Rows from block 12 of a small image classifier, named by matrix and row number. Rows with one number belong to one neuron. Each number is 500 + 25 x the weight over its row's rms, rounded and kept within 0 to 999. All counts start at 0. Numbers have three digits each. After the name is the row's rms in percent of the matrix's.
After each neuron's rows are labels from the 100 images, of 14848, where the neuron reaches its highest value: "responds to" is what is common among them. Only what is clearly more common there than usual is listed. The data: photos of arthropod specimens (BIOSCAN-5M). In brackets: how many of the 100.
# fc1: MLP up (model.blocks.12.mlp.fc1.weight, 1536x384), inputs 128-255
# fc2: MLP down (model.blocks.12.mlp.fc2.weight, 384x1536, transposed), outputs 128-255

fc1.31 141:524489480494481516512510534470528485519487512473500546493512496523501475481490519472517482525496504471526494472507515518510464500480500493512498561509470489521526482495493515517480515489492510498475514516494513494514510498459501512512518496446451510504471492479495512473464532516532485474474522461484502526514504491476482545506465511514502537551478504541431497482508519487497528600481
fc2.31 143:524488547519513513473493494489517520479494426509488506505529513486514516492481488486504520517473537525540487517489502501490471532523508519519540520468497540536518507573516508476501455485492499455526485498493494490530505526458471508510487537530511467513498430513535500519506477511509512499525535509496503529474467463527505479493463497519550533478519531490505473507506474479510533499524
responds to: order Hymenoptera (98); family Ichneumonidae (38)

fc1.348 115:500431515517495463490490528460548497511449506497495553490490508504483537441445485503521476475526507494549516522485472517491514508473501501521505487494488538519504528545514488486505490510518458517465478500480511475499502500512500493496479492505506526526516515504485454500470508560489479512505513499502487475507473502526522517530503474496480504518514472521495509509502503501513501524493
fc2.348 129:511549511515485512525456510523468481481513554549501492521523484460471506506518534503492507475508457488478504497537500507512485543513495494478484508497564483494483481447419517508520488467503506457525540477531548436524446488507492498460494521518505459499519501507478509504517509446499523505456456496569503516505495516479511516503494521493525493463507494521522517516503457552466521481472
responds to: class Collembola (75); order Entomobryomorpha (66); family Entomobryidae (52)

fc1.671 054:469496496453461524504461506475478513458494496455502484523474516504522467539523509496516521532497519535516472497494493466481464496542470499498517547510480477546459500476524497519508505464457539516514510494482493516512507486468510505514506487478432553509490460469484512504545507496493473535532484462494491519504437516465507494497511488532506522496459497486513539488513505503523465510488
fc2.671 057:519533492492479513511485506521463492498495498533511461510506521496514501527544522506458510499502510489445519498502561499498501519502483501462509489508501515506513491439455465493488492452522540520488477508511494382479462500523503512493515505494499492520510499488490507540506437498531497478488478506491489552503544519448460519467500509515533508509516435473495518515472486520492512536515
responds to: order Hemiptera (46)

fc1.710 124:490534484489523505545539483476534492503544488503485475490506492516523491571541505503460488520504484468490533499543560506532542496465480519520446494497488486505476455507535516501510512498531544479483548527487473530481500498496529513514499478486493478497484516488480501537483540462488533491482507538477485511508519505494465530485464533474483515461511513465505504481527513496454514497523
fc2.710 135:489518530501495486523515501531565487534515464508506496487456573489490491495490454528492483441517501510529476492474497531512496448504493535502522508517448523526509518549474500467516510500520452530454484501508527469524514508525482541519494501502472478512514481506484501489526476509518506474499510526468506474499520467531501501480479460534494508519554529474549469467495465465522436519531
responds to: order Diptera (63); order Araneae (25); class Arachnida (25)

fc1.77 099:463505465481495490498488511489476482509477534459537493508477509473495468480503503514535481513536506536492541460514498502497451476481570467491494537471521484539477477480496491507470515485444519477484507503514524461560468480523540486522518481467494545436533523481470486489513516505514515551518475482531544533486462519479535492542534520478497435521462470511522466508488508521472518487480
fc2.77 100:463484497520531510472550474498529533467532462505491516471517475531495508510502512456499502521484490514523511538450446513490538488491466505555510513516501502458497502536545482488509505527505537496512459485507473508506542467432465498480504494517516500519468476498498511507465485447440490481587555516505458498525496431550517505491526514490498514488498524497487509488497521493500532472532
responds to: order Lepidoptera (65)

fc1.753 117:487541492476492495515495507533486523497505515511510510463493496473483460529572528520485502460481496492491492511512498525511522500482497483500476474499491427480459480429509499511516524494497508469515506516533520514514489515507485498494518472496504505475509500507490530522516485458506527540492475504503466516529524495445529499485501512507518483483481536529554494503507490518472474443480
fc2.753 116:473504482478487463488504515506483464471491532512526492511503510471472496496519525549481495519543486531514586471474513506487567484507507486521495515502521483460506500451456507494520491476473474489491480479546543433538499505515485496485507498475489500520536537534455537498539487475492495461538463492511531481491548516480535497500520486500511461510485494514510501511516493534505482506484
responds to: class Collembola (29); order Lepidoptera (28)

fc1.233 121:517472513536497500501505525493541514539493526492494551492467489506464504459451485526532444506529488499575474520488478528517525509487518484525483498507496496483485493548485516531457488516501463501462489487481519477538536515508488462490501494508502515493518512492508477419467495521505507498509495507508504472495453498508544496550520491490487455506510524542516472502511497500493499499480
fc2.233 161:464523476468518517477502467539490504474539474509530471494515495540485508531505489467500543533471503480467468476501472490507467475538478511482504549477507475463531505483490456471533564513507507530524516488513478486499513487465517527502498534511480484494478495518497526512481495463476475525548529482502514510523534465499463479454499505519477531522472481463486527504490484462494524495531
responds to: order Orthoptera (34)

fc1.579 103:484537482491499534526516485475518505482524498506479480495478492507497490528504522480516511504491483483451507509527517471484476519473472528489483455499470520530484521499521527448545484523523510496472527489522485523460493518513511488466476505552481488510459508524505460527480522491464467475444516507542503514495483527529480539492482512471471512483510464461474533482559509503520518457512
fc2.579 098:492480496502486506492525473521539530481508506530535525492479506520451496458480505495516480508501490507506498493500488503505502494512478478527480497501473457482517513510495516475515507498492466511490489462526514488514528502478494472479501529514487522492511499537515489440455499487470462461592549509499519489499453488516491480513517481493507504519473467481488520495516496510528458526499
responds to: order Lepidoptera (45)

fc1.286 131:514490500519503515507482477484518484521508524485509538488503487475477477444451519518529461481518479490489505529539539522510448522468536519486488490492492537519507480535460534507482462516504515463494520521497530475519468501532539514471547484497537499476509479491497469513502498543541506481452510507519494495513453503481486500554472498466493452501538493489454462493531469481474527499490
fc2.286 116:442453485477529483449528499480492492452483485481505535505527537531499530512487482483480528530514528534538544523471459500466544506514491487529528545509522502452485507523534478495463501518477514494514456480481468548542503502464469484516480509471460496512474515506453505482484528482463482486556505473500512463478487486574523501506519497519500522499474511517471511493506522508559563489507
responds to: order Araneae (63); class Arachnida (63)

fc1.631 157:560493483543467520514506531477547519541487515471502560480467499510510471469491496487496465488503489471508474521499502538522477461466524481499497503515469523514491491517490526518506514485509488523464490508495504490500524447535500497514536462445501535500489501470489457468478504531520500487485534506472486480536500516480489526529506507505478465513523489565481469479465506472500493540474
fc2.631 170:510470534544483539473490525469493541480515469479467505511527494529535509486485474464507489486455535510502437522534483470483453515506507489485517525511496524549470465524516506528478476502475537484512503506436470465504499517491506476534492519534497512481478446496554513501496514511527519519479489492477499534485471489508472467534512508505503513503506511509521493479482510505516515507497
responds to: order Hymenoptera (100); family Ichneumonidae (35)

fc1.751 110:470538524481504496518507521514567501547493476500516511480472491514468497497481501483537499445469506486504459503484460533517493479479474537503502465498436497516523559529506505506505529551539475548496489526517526533489517504510497539491489502518505502509467494509507460536454500511494468484488543515488446473534477476524473534484492484514487546540555512488481512482500490494529463481503
fc2.751 092:482506509499529497505488473526470489531524551530508509503495445503486527478487502495512507482511485482484519478497485508509505510507482476493483503476527466437473518457496490510478510506505456508512536495497504375491499511497485489508493487535500500488518557495520523438477528505493505500517482476492527451501573506477486510485497490511477506533480535551497491541493492483491538483468
responds to: order Diptera (67); family Scatopsidae (37)

fc1.68 133:496521470488472515510474484517525515527504501522539490479436513515460473501497492515538467509514485477488465509519462511518414455476485519516487516492467504500515507516453503490509507489490490488447498504521522479499509477497530497461522479498473511504479501485480450489485478491469470526518521521533510488516373493527506499510489497476468457498514462480519531472516478517500447496527
fc2.68 163:469508488480494544531530505493535511515447540487521576481510515502482480435472521485534488484497504493510489495507512516480504523482501502498485465518468514531494519518502518502495486481492478519483518519506514479518513517506498495512490495494469517466502490508472484486482531557529475457473538460477518494513458509487509510510476471520479520536471524552458485481551501470518485497467
responds to: order Hemiptera (59); family Aleyrodidae (38)

fc1.599 132:440511526509516491499493479543496518485515473511482499507495495458487515511525492513515511432470505530478457522479473500482500522530506511488516470504514478513453525520500496479523484518500488492522509504493531498488483512494496484498468514569526473468513471528528490486521467465510536511517488520513508494478464499525520463511526477507525480470494536496565507518489475507508473429523
fc2.599 128:494462522486505444462490518494483474466482479530492524524508539489475541486488479520482518528525532539533544498461483496471517514529468504517526544501534502488523522510486476472491479498486473487507452465510501395532491527493477512501485529491494497545527498524485519512512472498488472478550476497510525483463492482561526502493515470526529519519526492500470509524508484517529514529501
responds to: order Hymenoptera (85)

fc1.403 096:463510514486483527504524534512573482539470484467518494468470516493493495487474490493548479450500480477519462497482476537547450486484506537517496499480440524538515546530485519501519499517523457531468487512528543497524509478505492528486493492471477503496483483500488456518491508533508476465497554508494500461528456462526524524477474485505498512523499522485514503476531474498514481494497
fc2.403 084:470498504523552565507498468501502508490507510490521513493532455501495527481468498516505516497503505469490494527488471521533500511497500518491517469483500500487499524557527495487476489517533496487544483521483495325505495515496477522507500508518529474464493492496518474510486494525493545479503546501502493453504491481511492501478490497495505511484483536523475461498496490457493562439506
responds to: order Diptera (76); family Scatopsidae (53)

fc1.444 084:513503481497530509529545486445555489524467524491503508502469505490508495487454490509488468534531471490552527518491538516507540486473508520496478492510484541498496495578520514496484478493520506505468477512513498500518507490519532492499523459444525509490504508476505467514490539553489535481492523534522491454495475512535523514506489517482443464499496522519478456474507513480497541512511
fc2.444 083:493507466501528509508442465474490516494485513521504512512536484484510499502498493511489527498512511496474517526513491484479467521505481503472522478519527528486494528498491498481492508490526521513521498493500466319478470505533486526487499510483509469492494493509458490557499500516522513479465509467494498476490536516478480501500493513498498515479527465490453483496493496501502478523518
responds to: order Orthoptera (32)

fc1.418 089:509443494476489473452489517458536487525484473470490536482480510561495539467449474475512469532508503523539485514469446507483471462499533503504521536516475518506542514548506457491491491528511492528487440510486470461517515485481510497522510515478521518512470508492507477492460476547482447493542556477489489476499460472526504501524521477505500509535544468496486480508506511475524523548502
fc2.418 103:489518496484500503516491527487464459495516540487534480525486505477477466491495522487508473463538463490495526458542539505512474505487524501496469552474514478492473479450475508523496492486488504456479521484547539446535469477510498488484492490461464521471508515489480509512521540468508516472458450509528531522501462540470528522506495515497506481516479452502485518499529497547478516530446
responds to: order Hymenoptera (68)

fc1.239 052:562501505483543531495490517541430495527510501502497508484544433488494487497509518486439527471495525479530508498462512524532499537471501491487528538512499485471557470478488481515501462515510511536532464494497492500487513498505485503520532520484485493516492515510561555506499469498541525475503505500470501485501545508432529538467473537516515488463508488526488459514469492474490551531475
fc2.239 052:476487503518535451505453511539461489503481520525480494492532514480475514527508491500492497466477538496511519469492532525470567491496512483499509459511520481528461497510483463504462528461516535526533483525475481429539465464520460500497546480442507512479523515510504519470532483510512533492480491494507485478498535509501533467499518488515525488488468490533463475513471481500480497479490
responds to: order Coleoptera (47)

fc1.503 092:496497532535497493520487519535473514506482486533474517506543515484511495482507526520437515464506538505525489553491490545533521519467479512479538488537498535503495518493488500511484505468549499499533478505470518513521485494513444526512537504469540506527490477481491513520532454515550525439474482505453482502497558471480520515497517521546543523492557476516481478506463460486502461503506
fc2.503 082:520486488529484523512502518497495483520461533477511505481488507487492484435481522521485473461516512489510519503463502505517519474462559467488512489508474509498509507525472512522493520483497476513481459528485517417528501473527457496505525465441482519497492521494480486463509482531526534451470504502475518473520524513485526510505518486526476465512508510551505461488482506477503509490485
responds to: order Coleoptera (40); order Lepidoptera (38)

fc1.407 126:530491491486484512506514490468537487511506482470502514503501501520507460479469485468523471519479498484505489470517515506512457488487494532506486553493470509538530481514488518519484493505508497498482504515522511482515528480497514526516511495476462525510468473468514508508481526519515478479491526506484509529523488479477484554488456518503491537566505502471434498478511504478497529557486
fc2.407 131:457483533497526486480482474512497491486477490520510523508523529468462520461469492529507519469507521526508513523468478519498494521514481530500540480485518538510500554553485488461484464499509470467519459492503495464531464517503475521480489530497517476511515478517476467538526470520496509461484516505524511481473435472547538500495479479511539511483538494489471475523505460494509499476521
responds to: order Hymenoptera (98); family Ichneumonidae (37)

fc1.398 103:498482479477489518493472503464451509499484561498455504521506502504529495510537527525467507488500539523471535514543534484476506488487496467482489459536513485494466484461495473536485535507507529530493487501472450520502470511527502491521529469488501523468482521498471524521506531477532524465419452491491487481510538527478480501522512499512478495494510454531454508497501530512508496509486
fc2.398 094:510486454512477511489515519472502517514481500482484512475486514509512478483530504512499448460491518489476509510513526478508489456460527474480485458550474501527492476518496514530516529505498549518472494532489485322503497479520516497514551458461489536470473494478480509501502488500545515470453506509468488506517474508499477474529528508508489473500496496489515478472499515494498490503501
responds to: order Hemiptera (89)

fc1.154 061:529486489490454467474469531473505499539500498514551493498495528490503497453460506504483487524495500497528492523504457524501490477481546493493527505480488494546532494522441464508474489506485464477499461505524503434544496431535528508506554500456508536474524493459485478508497495529523536504513505487499501510503450493515525494522504489548507443504505499504509467482486496513497485534505
fc2.154 041:495488511518533489501494448541503519476536485525496506511477485491437571509500485529498514476489494518456486547538466508484490541491480523527493515482533495466484553474472478444501504497517465502526546465493514525484505527489522488472469528559504458508510501538521510465455485488490481521473512479531515508486482496498480489477504467520526514488525472465473512519510469494507485518493
responds to: class Arachnida (57); order Araneae (55)

fc1.454 063:449466508478487438470484500484471493505507498504453510526506551543487529513543501471464495489447516535497508514572506524465439496518451497500526549506530470518518514437489460488472534489518533497510516509488466484544458479533485512509512518481512516525492512495494530533488505508524470516480517485495474534492475527484496522507499500505515531507523464502440514525501477520502495552531
fc2.454 052:458495527512493418499463560518459476535480542558481499516467479466501498483517507504512510432512495497493506471503513504483564529480507498503509457505518498504496525500513485524511478532482507508474481497484531388491460502528461507508500514507518466506528522482503509518530498494506518521476461502521473478449523527463509500503497479510505505517552553494562497501507506503476486508479
responds to: order Hemiptera (35)

fc1.394 138:504486500515509512503490508470522503506451534504528530527489492483487509419438504519522479518552480488538523505488520526488509519490529481516499479510505538489488514523479527503481461498467458476483509495488525487507494522503478454493473467507503508506530494508493468443521523553509517488485488483498541459490488532491525499538509463490494484503498527545519460519518510487528508492447
fc2.394 142:511540495487497510493465451535500506471522473540524496498516478502480504505509494500514533516461507488468473496503485504487462490534470504505507516493509481476533500485470505438564501494506476508530532441517495432494515539490511537484504548546516456496516491564492514515491481466502471528509509490513497511510548461472455468465481487499518531495516504462515504513509472491485484481542
responds to: order Orthoptera (44)

fc1.644 096:550461484509504478468472516487488515506483493505517498491489502525516516485452490505493507530527541512581507492454464493489486480499505488514528551488513501478546477518500480502477509484464465523487448486491501470513525488517500483508520495463485513522499499495496500473494488539491470540601513482494515484517508488539532487509535454522484470512488503514491488508478534480523511531476
fc2.644 075:487516481473519547495509509520495512492517560482516533486516483497487495493489531478511507520526497469486503516510515477502456535540510497484491499514507483458485487483482492504521510510507544489511531500519520356534524495509522479471490484498461510466482506513508490519497534470497506478516507464534522484520488524498489477483515486466483473489486482497481483490517500530517545472467
responds to: class Collembola (54); order Entomobryomorpha (32)

fc1.378 100:536549479523521500521551472510514537473533485494510451470521479522510478546498531506480527548509484462523533515495526509512499512470518531535482496487499494468506484534527539467530497537477516472529497537486478512492522485463522499472498493473500466507473477489503477511488539464451539530516533507531472523512506468513529528463469546467499497446455519481491471490510527493469515446525
fc2.378 089:493553463493520497548550489515551496504525489495529439459485474486502444556498520502524503505496459470501501487496513514541495461455513531523463495467456467494509513525504540500547516529504506498487485530547519449467532477494534521472521476482490500489491471492495477526486517483460515544492520522513474507554488481496511520470466516458482491481499519458529493462529499501455476472519
responds to: order Diptera (73); family Limoniidae (25)

fc1.319 101:526440467500515473476507513493484502516487524519514500505522482523520515470437484504497493528546522489556511499469479504494492469475538505528512529488534510493532502525496471516491507491497486526475457470471496469508524475480478499491517483471514530535475512460502476486487496543487469537568531496493501501507487482525516536487509484504494476528515482527480510518446525467538517537478
fc2.319 098:491523460491517493482506548504478511479496531488518515494540481496496491510508570448507498491495468487511513489505502481502491526505522484510500505492541476486512509471502495528509517505485557487517499497524548443559498470467486455494475485485464522491461502506500495511496541449491491512505503444512508499522515544481524512465536503503461490514494490540488503503501478524513563486454
responds to: class Collembola (87); order Entomobryomorpha (62); family Entomobryidae (45)

fc1.680 142:526504535539501521507495472498530524490502480537467517513549483486484521491493500507517476483491503480506483543505503497494470541520467516507507454503504511506500527507494552448521461499532500482521517480480497503482481536482493498473485535559550465525502467529552462516481486513498499473459517516493478506484495490502500496524454490487527530476553546498490498508541487489496502469529
fc2.680 140:448478517476467518499499479504508494507519503490496526521466539510489528486512456531501486495508514523459481478523509476467505494541463484421512501544514524506489488464464470489494518445542516517485511503489496470517475507555525500509508516510472497465527515497494523506497467530531473457514462513493551507462473525524468458504520473508478483502481477482499522506488488476516474505513
responds to: order Lepidoptera (43)

fc1.360 083:524509503507508555495518455484499517495525524503464476523501433484528510502499499504513486501501501467479489479532517476510510500502496478513465445510501488456463492499483553512537472535512489516481552483466489514445533524497493478510482492564526486538522508510534501472492538497507511467456468519496493477492564512461469508514513506491452485484526571514556501502508521490483531497469
fc2.360 072:528472517529501442462493501503471484514510480515506456499487497521536481484474498499476529472527523468515502492494506513532487500461508502500496533479489502493541515491501483496524516519506494541495485481476509413471511498482458512500512493500551493569455524481492524506502495520453496525491511504509469469509546492518525533468504510487502512483560457467479503525472496523497492508523
responds to: class Arachnida (55); order Mesostigmata (30)

fc1.58 122:508513526516501557532488473511549540500490522500497484506485396482505496486496497519520482460505481474494467474495494481516491489505500475495481438528473517469471495506479557513556477518507478526482530472482517518454524541525481476478471502564507502502521496542552476475486505501516506440468490506465519479491511496488457477516519475472468500489523529489547491483505517490514486469467
fc2.58 123:511502498501493463476488500505464478527518493543498443534484502494501496508488509490490535475533495489490498480510522488496464516459502533498468527493500504514514522501500499473531505523487489540458507446492482499472507520519502503491482478493493507550473497526506524511535511500461470518474484527506517489486534500500494527472504489485481520494551451462473527498509499527522487547489
responds to: order Hymenoptera (48); class Arachnida (31)

fc1.95 102:522472512510494485457511501480454491453505495502481517539546487492532519499506505485476507519517530522512565501478538482464572517528520472489502487502542509489502469472519489530488477494491507493512524493456458516509499537479467485534489515494529504492539524500521557506515530506534541477514460458480516530467551514459489492517515496524536505513499543541483466548491516496502517511483
fc2.95 090:473515486518529554529513473490519528505467543482504530493522484489497507450468504492505501516508500474482513521509512510513481532497480514493507451499493525517492527526504507487472487466517477489528513525482489408515493514510492493495491498501497479460487509497483454491471529558513523460471553481486509481517474508508489512501464499496484524485473513545445471483532482464491523468492
responds to: order Diptera (100); family Milichiidae (61)

fc1.195 079:471418514480498465458488544497480512493471486511512536532483523498492502467488475508507459496490520551512504479487485492457523488543522453502509534528515468524530477496485471521483488506464515533465484473480498475541523500533500490508500539485453547482538500538507536484547510507534469500533470496480540505463494526519519464518553462522509515558516498485523506514486503527531527548488
fc2.195 075:500529504511521496521479514533481469505498535544502488487491487466465498474485526533498494459512479486499508501486511512521503519478479520502462481502523495477514488453487501500520522491515499494512489496527526356497475487490493511472529480479510488531495516495504480520547469491497498475525516513512497438521541517481564524465451495484504490506524469512486504552511467514494490486476
responds to: order Diptera (100)

fc1.662 095:508505487454513486471517508533474470480499464499501508485540501511485491521544531469466563495434494494474475449465482498516517489507491505497500519470477457496525513453489480511502518529509488517561517483533503535493510478466486528535513539501509468506482500500525552550475498467491481484509503457493474528533556466463510502438520527525528542521456503487469506509475476484479538499497
fc2.662 092:564545501514489548519445437534474516487506519529528463511526458463510501506474510513492501523477507480456481493494521491507455488527553528487509463478512517508528489531463520494527492477497505509558502499505509434476467526492512516482521525547538464471516473519524495497510458523547537495485541486508519509505535501446462469489469500475517505469507496468512467505495494474454508486513
responds to: order Orthoptera (47)

fc1.596 101:483511545489510503515501487516515495511506476512503509512526480458478494512535499545470492470473519521465468505510522537489532515527485529476499485505486479507493522464484479509484496515537500509510523509510526528518469526529506547528492526537543474487507483508524522548519472502523526459463485520483461488470514467461488492482489491512533534509545542500513471500497468495475482495517
fc2.596 111:507535502538514516523503507525490482503486508499535500470514497497460494464494522492501506455498479477519512513475475544556501525473536517481518515465486518491515517502474503515468493493503468471529478543508537468559473473488453537476514506481524476505499465479493478511519493509511535478474527500499495501535505469475553527481474507519535485491510522540505464502482452491472528472496
responds to: order Lepidoptera (32)

fc1.248 123:485513491506494499512539492488489489466502513537469458535548513495511515511497494494477527500524502512497546483515560483476535570499454505506503475546540529522507523497545522453505480484505492511516530478488475527467448537519506477506443512501498477536490518497480515530516517508462492479472497493497507506467532517496495533485487512504518555490490492508468533485536513513515503493499
fc2.248 134:482508506488528505511531476480534519496551480470503533463479515511493489525502468503500480521509462492537522508506468518504518489512504507544463560466481458454484468533515519501482501529487511466512493502496508455528535507465494509512507504483475484490497499489534507468467551467480525513554523514501498497500480456528505516502484523485495511491476557501527483479521524472485539479526
responds to: class Arachnida (65); order Araneae (62)

fc1.566 109:502469473485498484491468552485457444485446505465509550506518548493513487494521486495474500523493525538533525479487503521510507482506533489498516558490539486501510487478479464548436523485484506490510465523505496473579489468494488515539528490462480523492510503465472537494523517520514528552522480483478504501506498507458552501491516503523516482535477524550506473516466505502479534546487
fc2.566 093:522490501529486506488523503511461511521515498518491482539525488507483483537529533446506479493495475542526515492505527481530532528488475501491479476489500479539512505487549492507474471502490529515486466493536502532491474489467514470491501539521484513483472479504532520504498462482479482488565513512505495532511435516494510517467471551493505501502464462503429506514505512506489504554468
responds to: class Arachnida (52); order Sarcoptiformes (47); order Lepidoptera (25)

fc1.253 085:552499497491504522464466471512459527479473515500542518481533478507488481478463514504498510524509522482521470507487480485489471484515493479506521518514484484470539453518468530521502491486467506488515478506479482480520516525455465472500526501499456514494490462518512525466512501518504504519514508465486521505492509491479521483470523482513484499469475488521474460505516532499505502506465
fc2.253 067:506497494487487454503440529509466481527484521538495503510518534466485494475538522526480505473522504512497491508504512516474519531487477507468506475538528515517471523488482478500491513514512494500524483502469511362451432485552476504473490500488529501490520517496479501514537444499540495490478479524483485501488516532470514465526490477505524499492540449527484478547504454528490470533470
responds to: order Araneae (27); family Ectobiidae (25); order Blattodea (25)

fc1.313 086:472545518484536497543538460518525483488544492511498458464462500521450486556531507500495496500521470465485514495516511517551511524501473532508455515462466482496517475507513561461520518496534491470497551496528519528478534531490510534495495500521501481520503495480501511536474540456478520488474519515527461526506516447504504520490467520464515535460496526469524509479548485494478492478528
fc2.313 092:524465495530501459481503556519476494515471492553494535507502554494527523509517487511474526475517527533560516519483446507487548511491479514520522490497519517479543528494511459469474513532493477518539463485497493435478508508487451505511479510492529513563501511507490499473510464509484487524520509481456473469504542481498504510471507489554502519534521497550492497534470495482535508536477
responds to: order Diptera (84)

fc1.447 085:494502501496495535499495495484461534519516530488465526507498431532506488496509517474523483457476508477447449504545520466488452499503522484496474479522491488499446470473494527517500515533500509517481550493481475530488522505505487482516512477537509521462504491499543513483491547500543517465453470494496508527495513495471448465514514509494482499499470492508519513507504512510489511486471
fc2.447 082:501480477525516454480527525473507493475482481508466500482522491484513499508506515521473527516515495513551522521470471506518555509493497506547501486521516499473521527512535515469529506515504506492533469483457494416503520499484467494487503480489502483562500522494471512523501512493444514525497486507512469461514563476547528529497512506482495500468535521514540496481521534510482518468516
responds to: order Hymenoptera (61)

fc1.587 115:507496480486432465481475519502525511495502478508545485487446495497471476494480509489544456514513461496492471462507469484485464434524527494516486556496469490499512501499444520517515505517465495515432496482518545471504527501500540487472510501505442536519520503521518492473493503492476445546514489517525530510503419499525525471509511472472460465506496497477551531477521493538482482513481
fc2.587 137:444473475494471541480527525479525512504463521460483543503492518518516496444477486476504478462496539522496490498510498490464553492497514478485508476549475529537477494537516490528483515486484517537475492533480481489520517501508499466529495490474475532458484510505475500467483514531544480440506508495450533471513459513525481461532517475538464492532480511536499499464513514479547498499468
responds to: order Hemiptera (61); family Aleyrodidae (41)

fc1.104 070:515508491474488522478487491506535501495486477525553484484493520501502525516476476520546529537498521527500490505461473456478490552522472552513535454486465541513475506550484494499527482510468484514521460494509491479470486501473491511497464527506439518481485460515526474488515486493464483523552549510530519483521462506580519461465460491460501499479473498473469524498536494511503481471524
fc2.104 083:474500493530506478493543521531539498497513481500527519478490502499485488481504515516460474461486491503539515518443469543514558481492516499514499530488485483472525499497475500499493502500502479498477437505511521364560522481485457527489518505470507506512491483500496512490504489489515523456537501516492484483510507451501561511479504502526522465497517548520527478496504471495482496474503
responds to: order Lepidoptera (50)

fc1.107 095:517492491503490529492496499471540504518495463467501485486490513517497519484444482491516463554528479471480459473499491462507485473504531494508498534486493565499510497558486505500526496494500479502474492504514487467504528480487536477513498502485493499487490488470516447460461504554469473491548547507522504488513440509570492476539478500476489459516500485487486508475513494485482529549521
fc2.107 106:448469507488490456473460514499460458515470528499504505531495538485477511481491487527491486431537527524463507475493494498484519478529506474474500536516547508509461506483474462505478531490497481521502485487502501446522485485551492490513500497458484531483522535503447526487550494505531500459480460488491526462486512522511518489519532475543504467543507457493497519525490499507531501524476
responds to: order Hemiptera (36)

fc1.194 110:568477493504487471475464520515503514484448517499548509491516499479471489439465511509536521506496513491537483517442461491492487503491550481541522519508494509451536515496464510506507477496465441498511435485522519468498545501471475474461508503496505503514525480529506495464515490509516477514531506463491518482507532489505544488506525438488498476506485501536498484529504501524519520494445
fc2.194 104:469506510462471480503483507529556517519510471512496569482465530479469485474519501512506488454497498508496489511482480530488472483491459507537497479539452476511506529519469483472535516516509463535474487474510524423514522528539466520489497506513478503524520495541482493520508482491526465477481476506481485477514494461513503492495500460512488528518574534464523466477543475501539436507510
responds to: order Araneae (33); class Arachnida (33); order Hemiptera (30)

fc1.497 106:506494500539499505503494502482515498525496540512521535512486502502501508436469485537520453520553479489502519514500505517480525497484515463503491473523512525464474477538483526499466488474500474474459496496453493477510498509513492467479493440500501501473538518489486463435478512540492524500489493515497522469495477552504507505560500481482482439478499507561499469513512522500498496486488
fc2.497 110:546555466501486523515475448529462498485493505533520450514543472488526480518491515512473521523481500490447506486494522485503482462520514500471508483480516514486544502503470513478540507490497498524526520498506483440449500500525527527498531517522512466481493503513481506501530464485506523510488518477514530513506561504433457464469487506470489504483499494473515490503470495470473508482526
responds to: order Orthoptera (46)

fc1.695 091:497527487462510528495527471533474493469551481508519469489524480516510486540512492462497560513493508496462492486496489481489470508500438521492473504489458492474516497460509478479541540517534517529520510480540475537449505498491504531502474490509469487520484498491502511522481523490462487486520499487496475477516557503490456532425515536512470553488492477471435538471510508475509494521500
fc2.695 100:452505463501517533489538475476513499470515482474509503480525538545500519524477485457496520548470500490467497494517498489506469484501482504501495556491501493482518492490500504488486549493499515505495512521487488446523502467457524495500496505475463491486464516468474511506463552485470480515547537492510506519524496486509451507472503524511469534514437494482496531437489503465501581473531
responds to: class Arachnida (36); order Araneae (35); order Orthoptera (29)

fc1.145 125:509500508503509485525532490488518489454524454523463496521539512516523529549511498486474510530519496533514513509517525489481527532515424532521491511514529509497502504504540526452497505491525505485501529470497475517478500533493515498506461516510483470543481519491494513536474532470458472496505502515508487522467496510503482516482473510498503571488505512478478538487515512490520506519540
fc2.145 140:497499509522512491532519477475562556502534464491466551469493522518515513510511461495502469509491490503539511523509494497485515499511480508533499498509455491477470480531523527474516493508513506482510511494464493509499540535491488489539490516523485464502496494495508502482471532476492517520512515517467480491498504464529468497522482511490490518476506565503541485472520516462511492485546
responds to: class Arachnida (83); order Araneae (80)

fc1.562 078:514496487499490489491458508480463517479460535501502532518532500517523511485507516466514519509501518499483493500531497489482474508489486472481502495498499481506466507430489481516479523439484496465509519499486492481495449503500475476485475496503477505525507508493459510453498502496529455569499478464481510552484526523437481492497533509506497508517433459560519541482513515509520474533443
fc2.562 078:491489514502538473512501489498471473543521522499489457511486450468496505539494466520504477470530485507505526479509515500513577515503488505468465474471508465475454521487522468497473506540505500508477495520518491394463463497535520508518490488496515514500505524489518516510505512514485529495478474518495490451486524513509506508511492491496483487518505518496501496537504522483494529500495
responds to: order Hemiptera (33)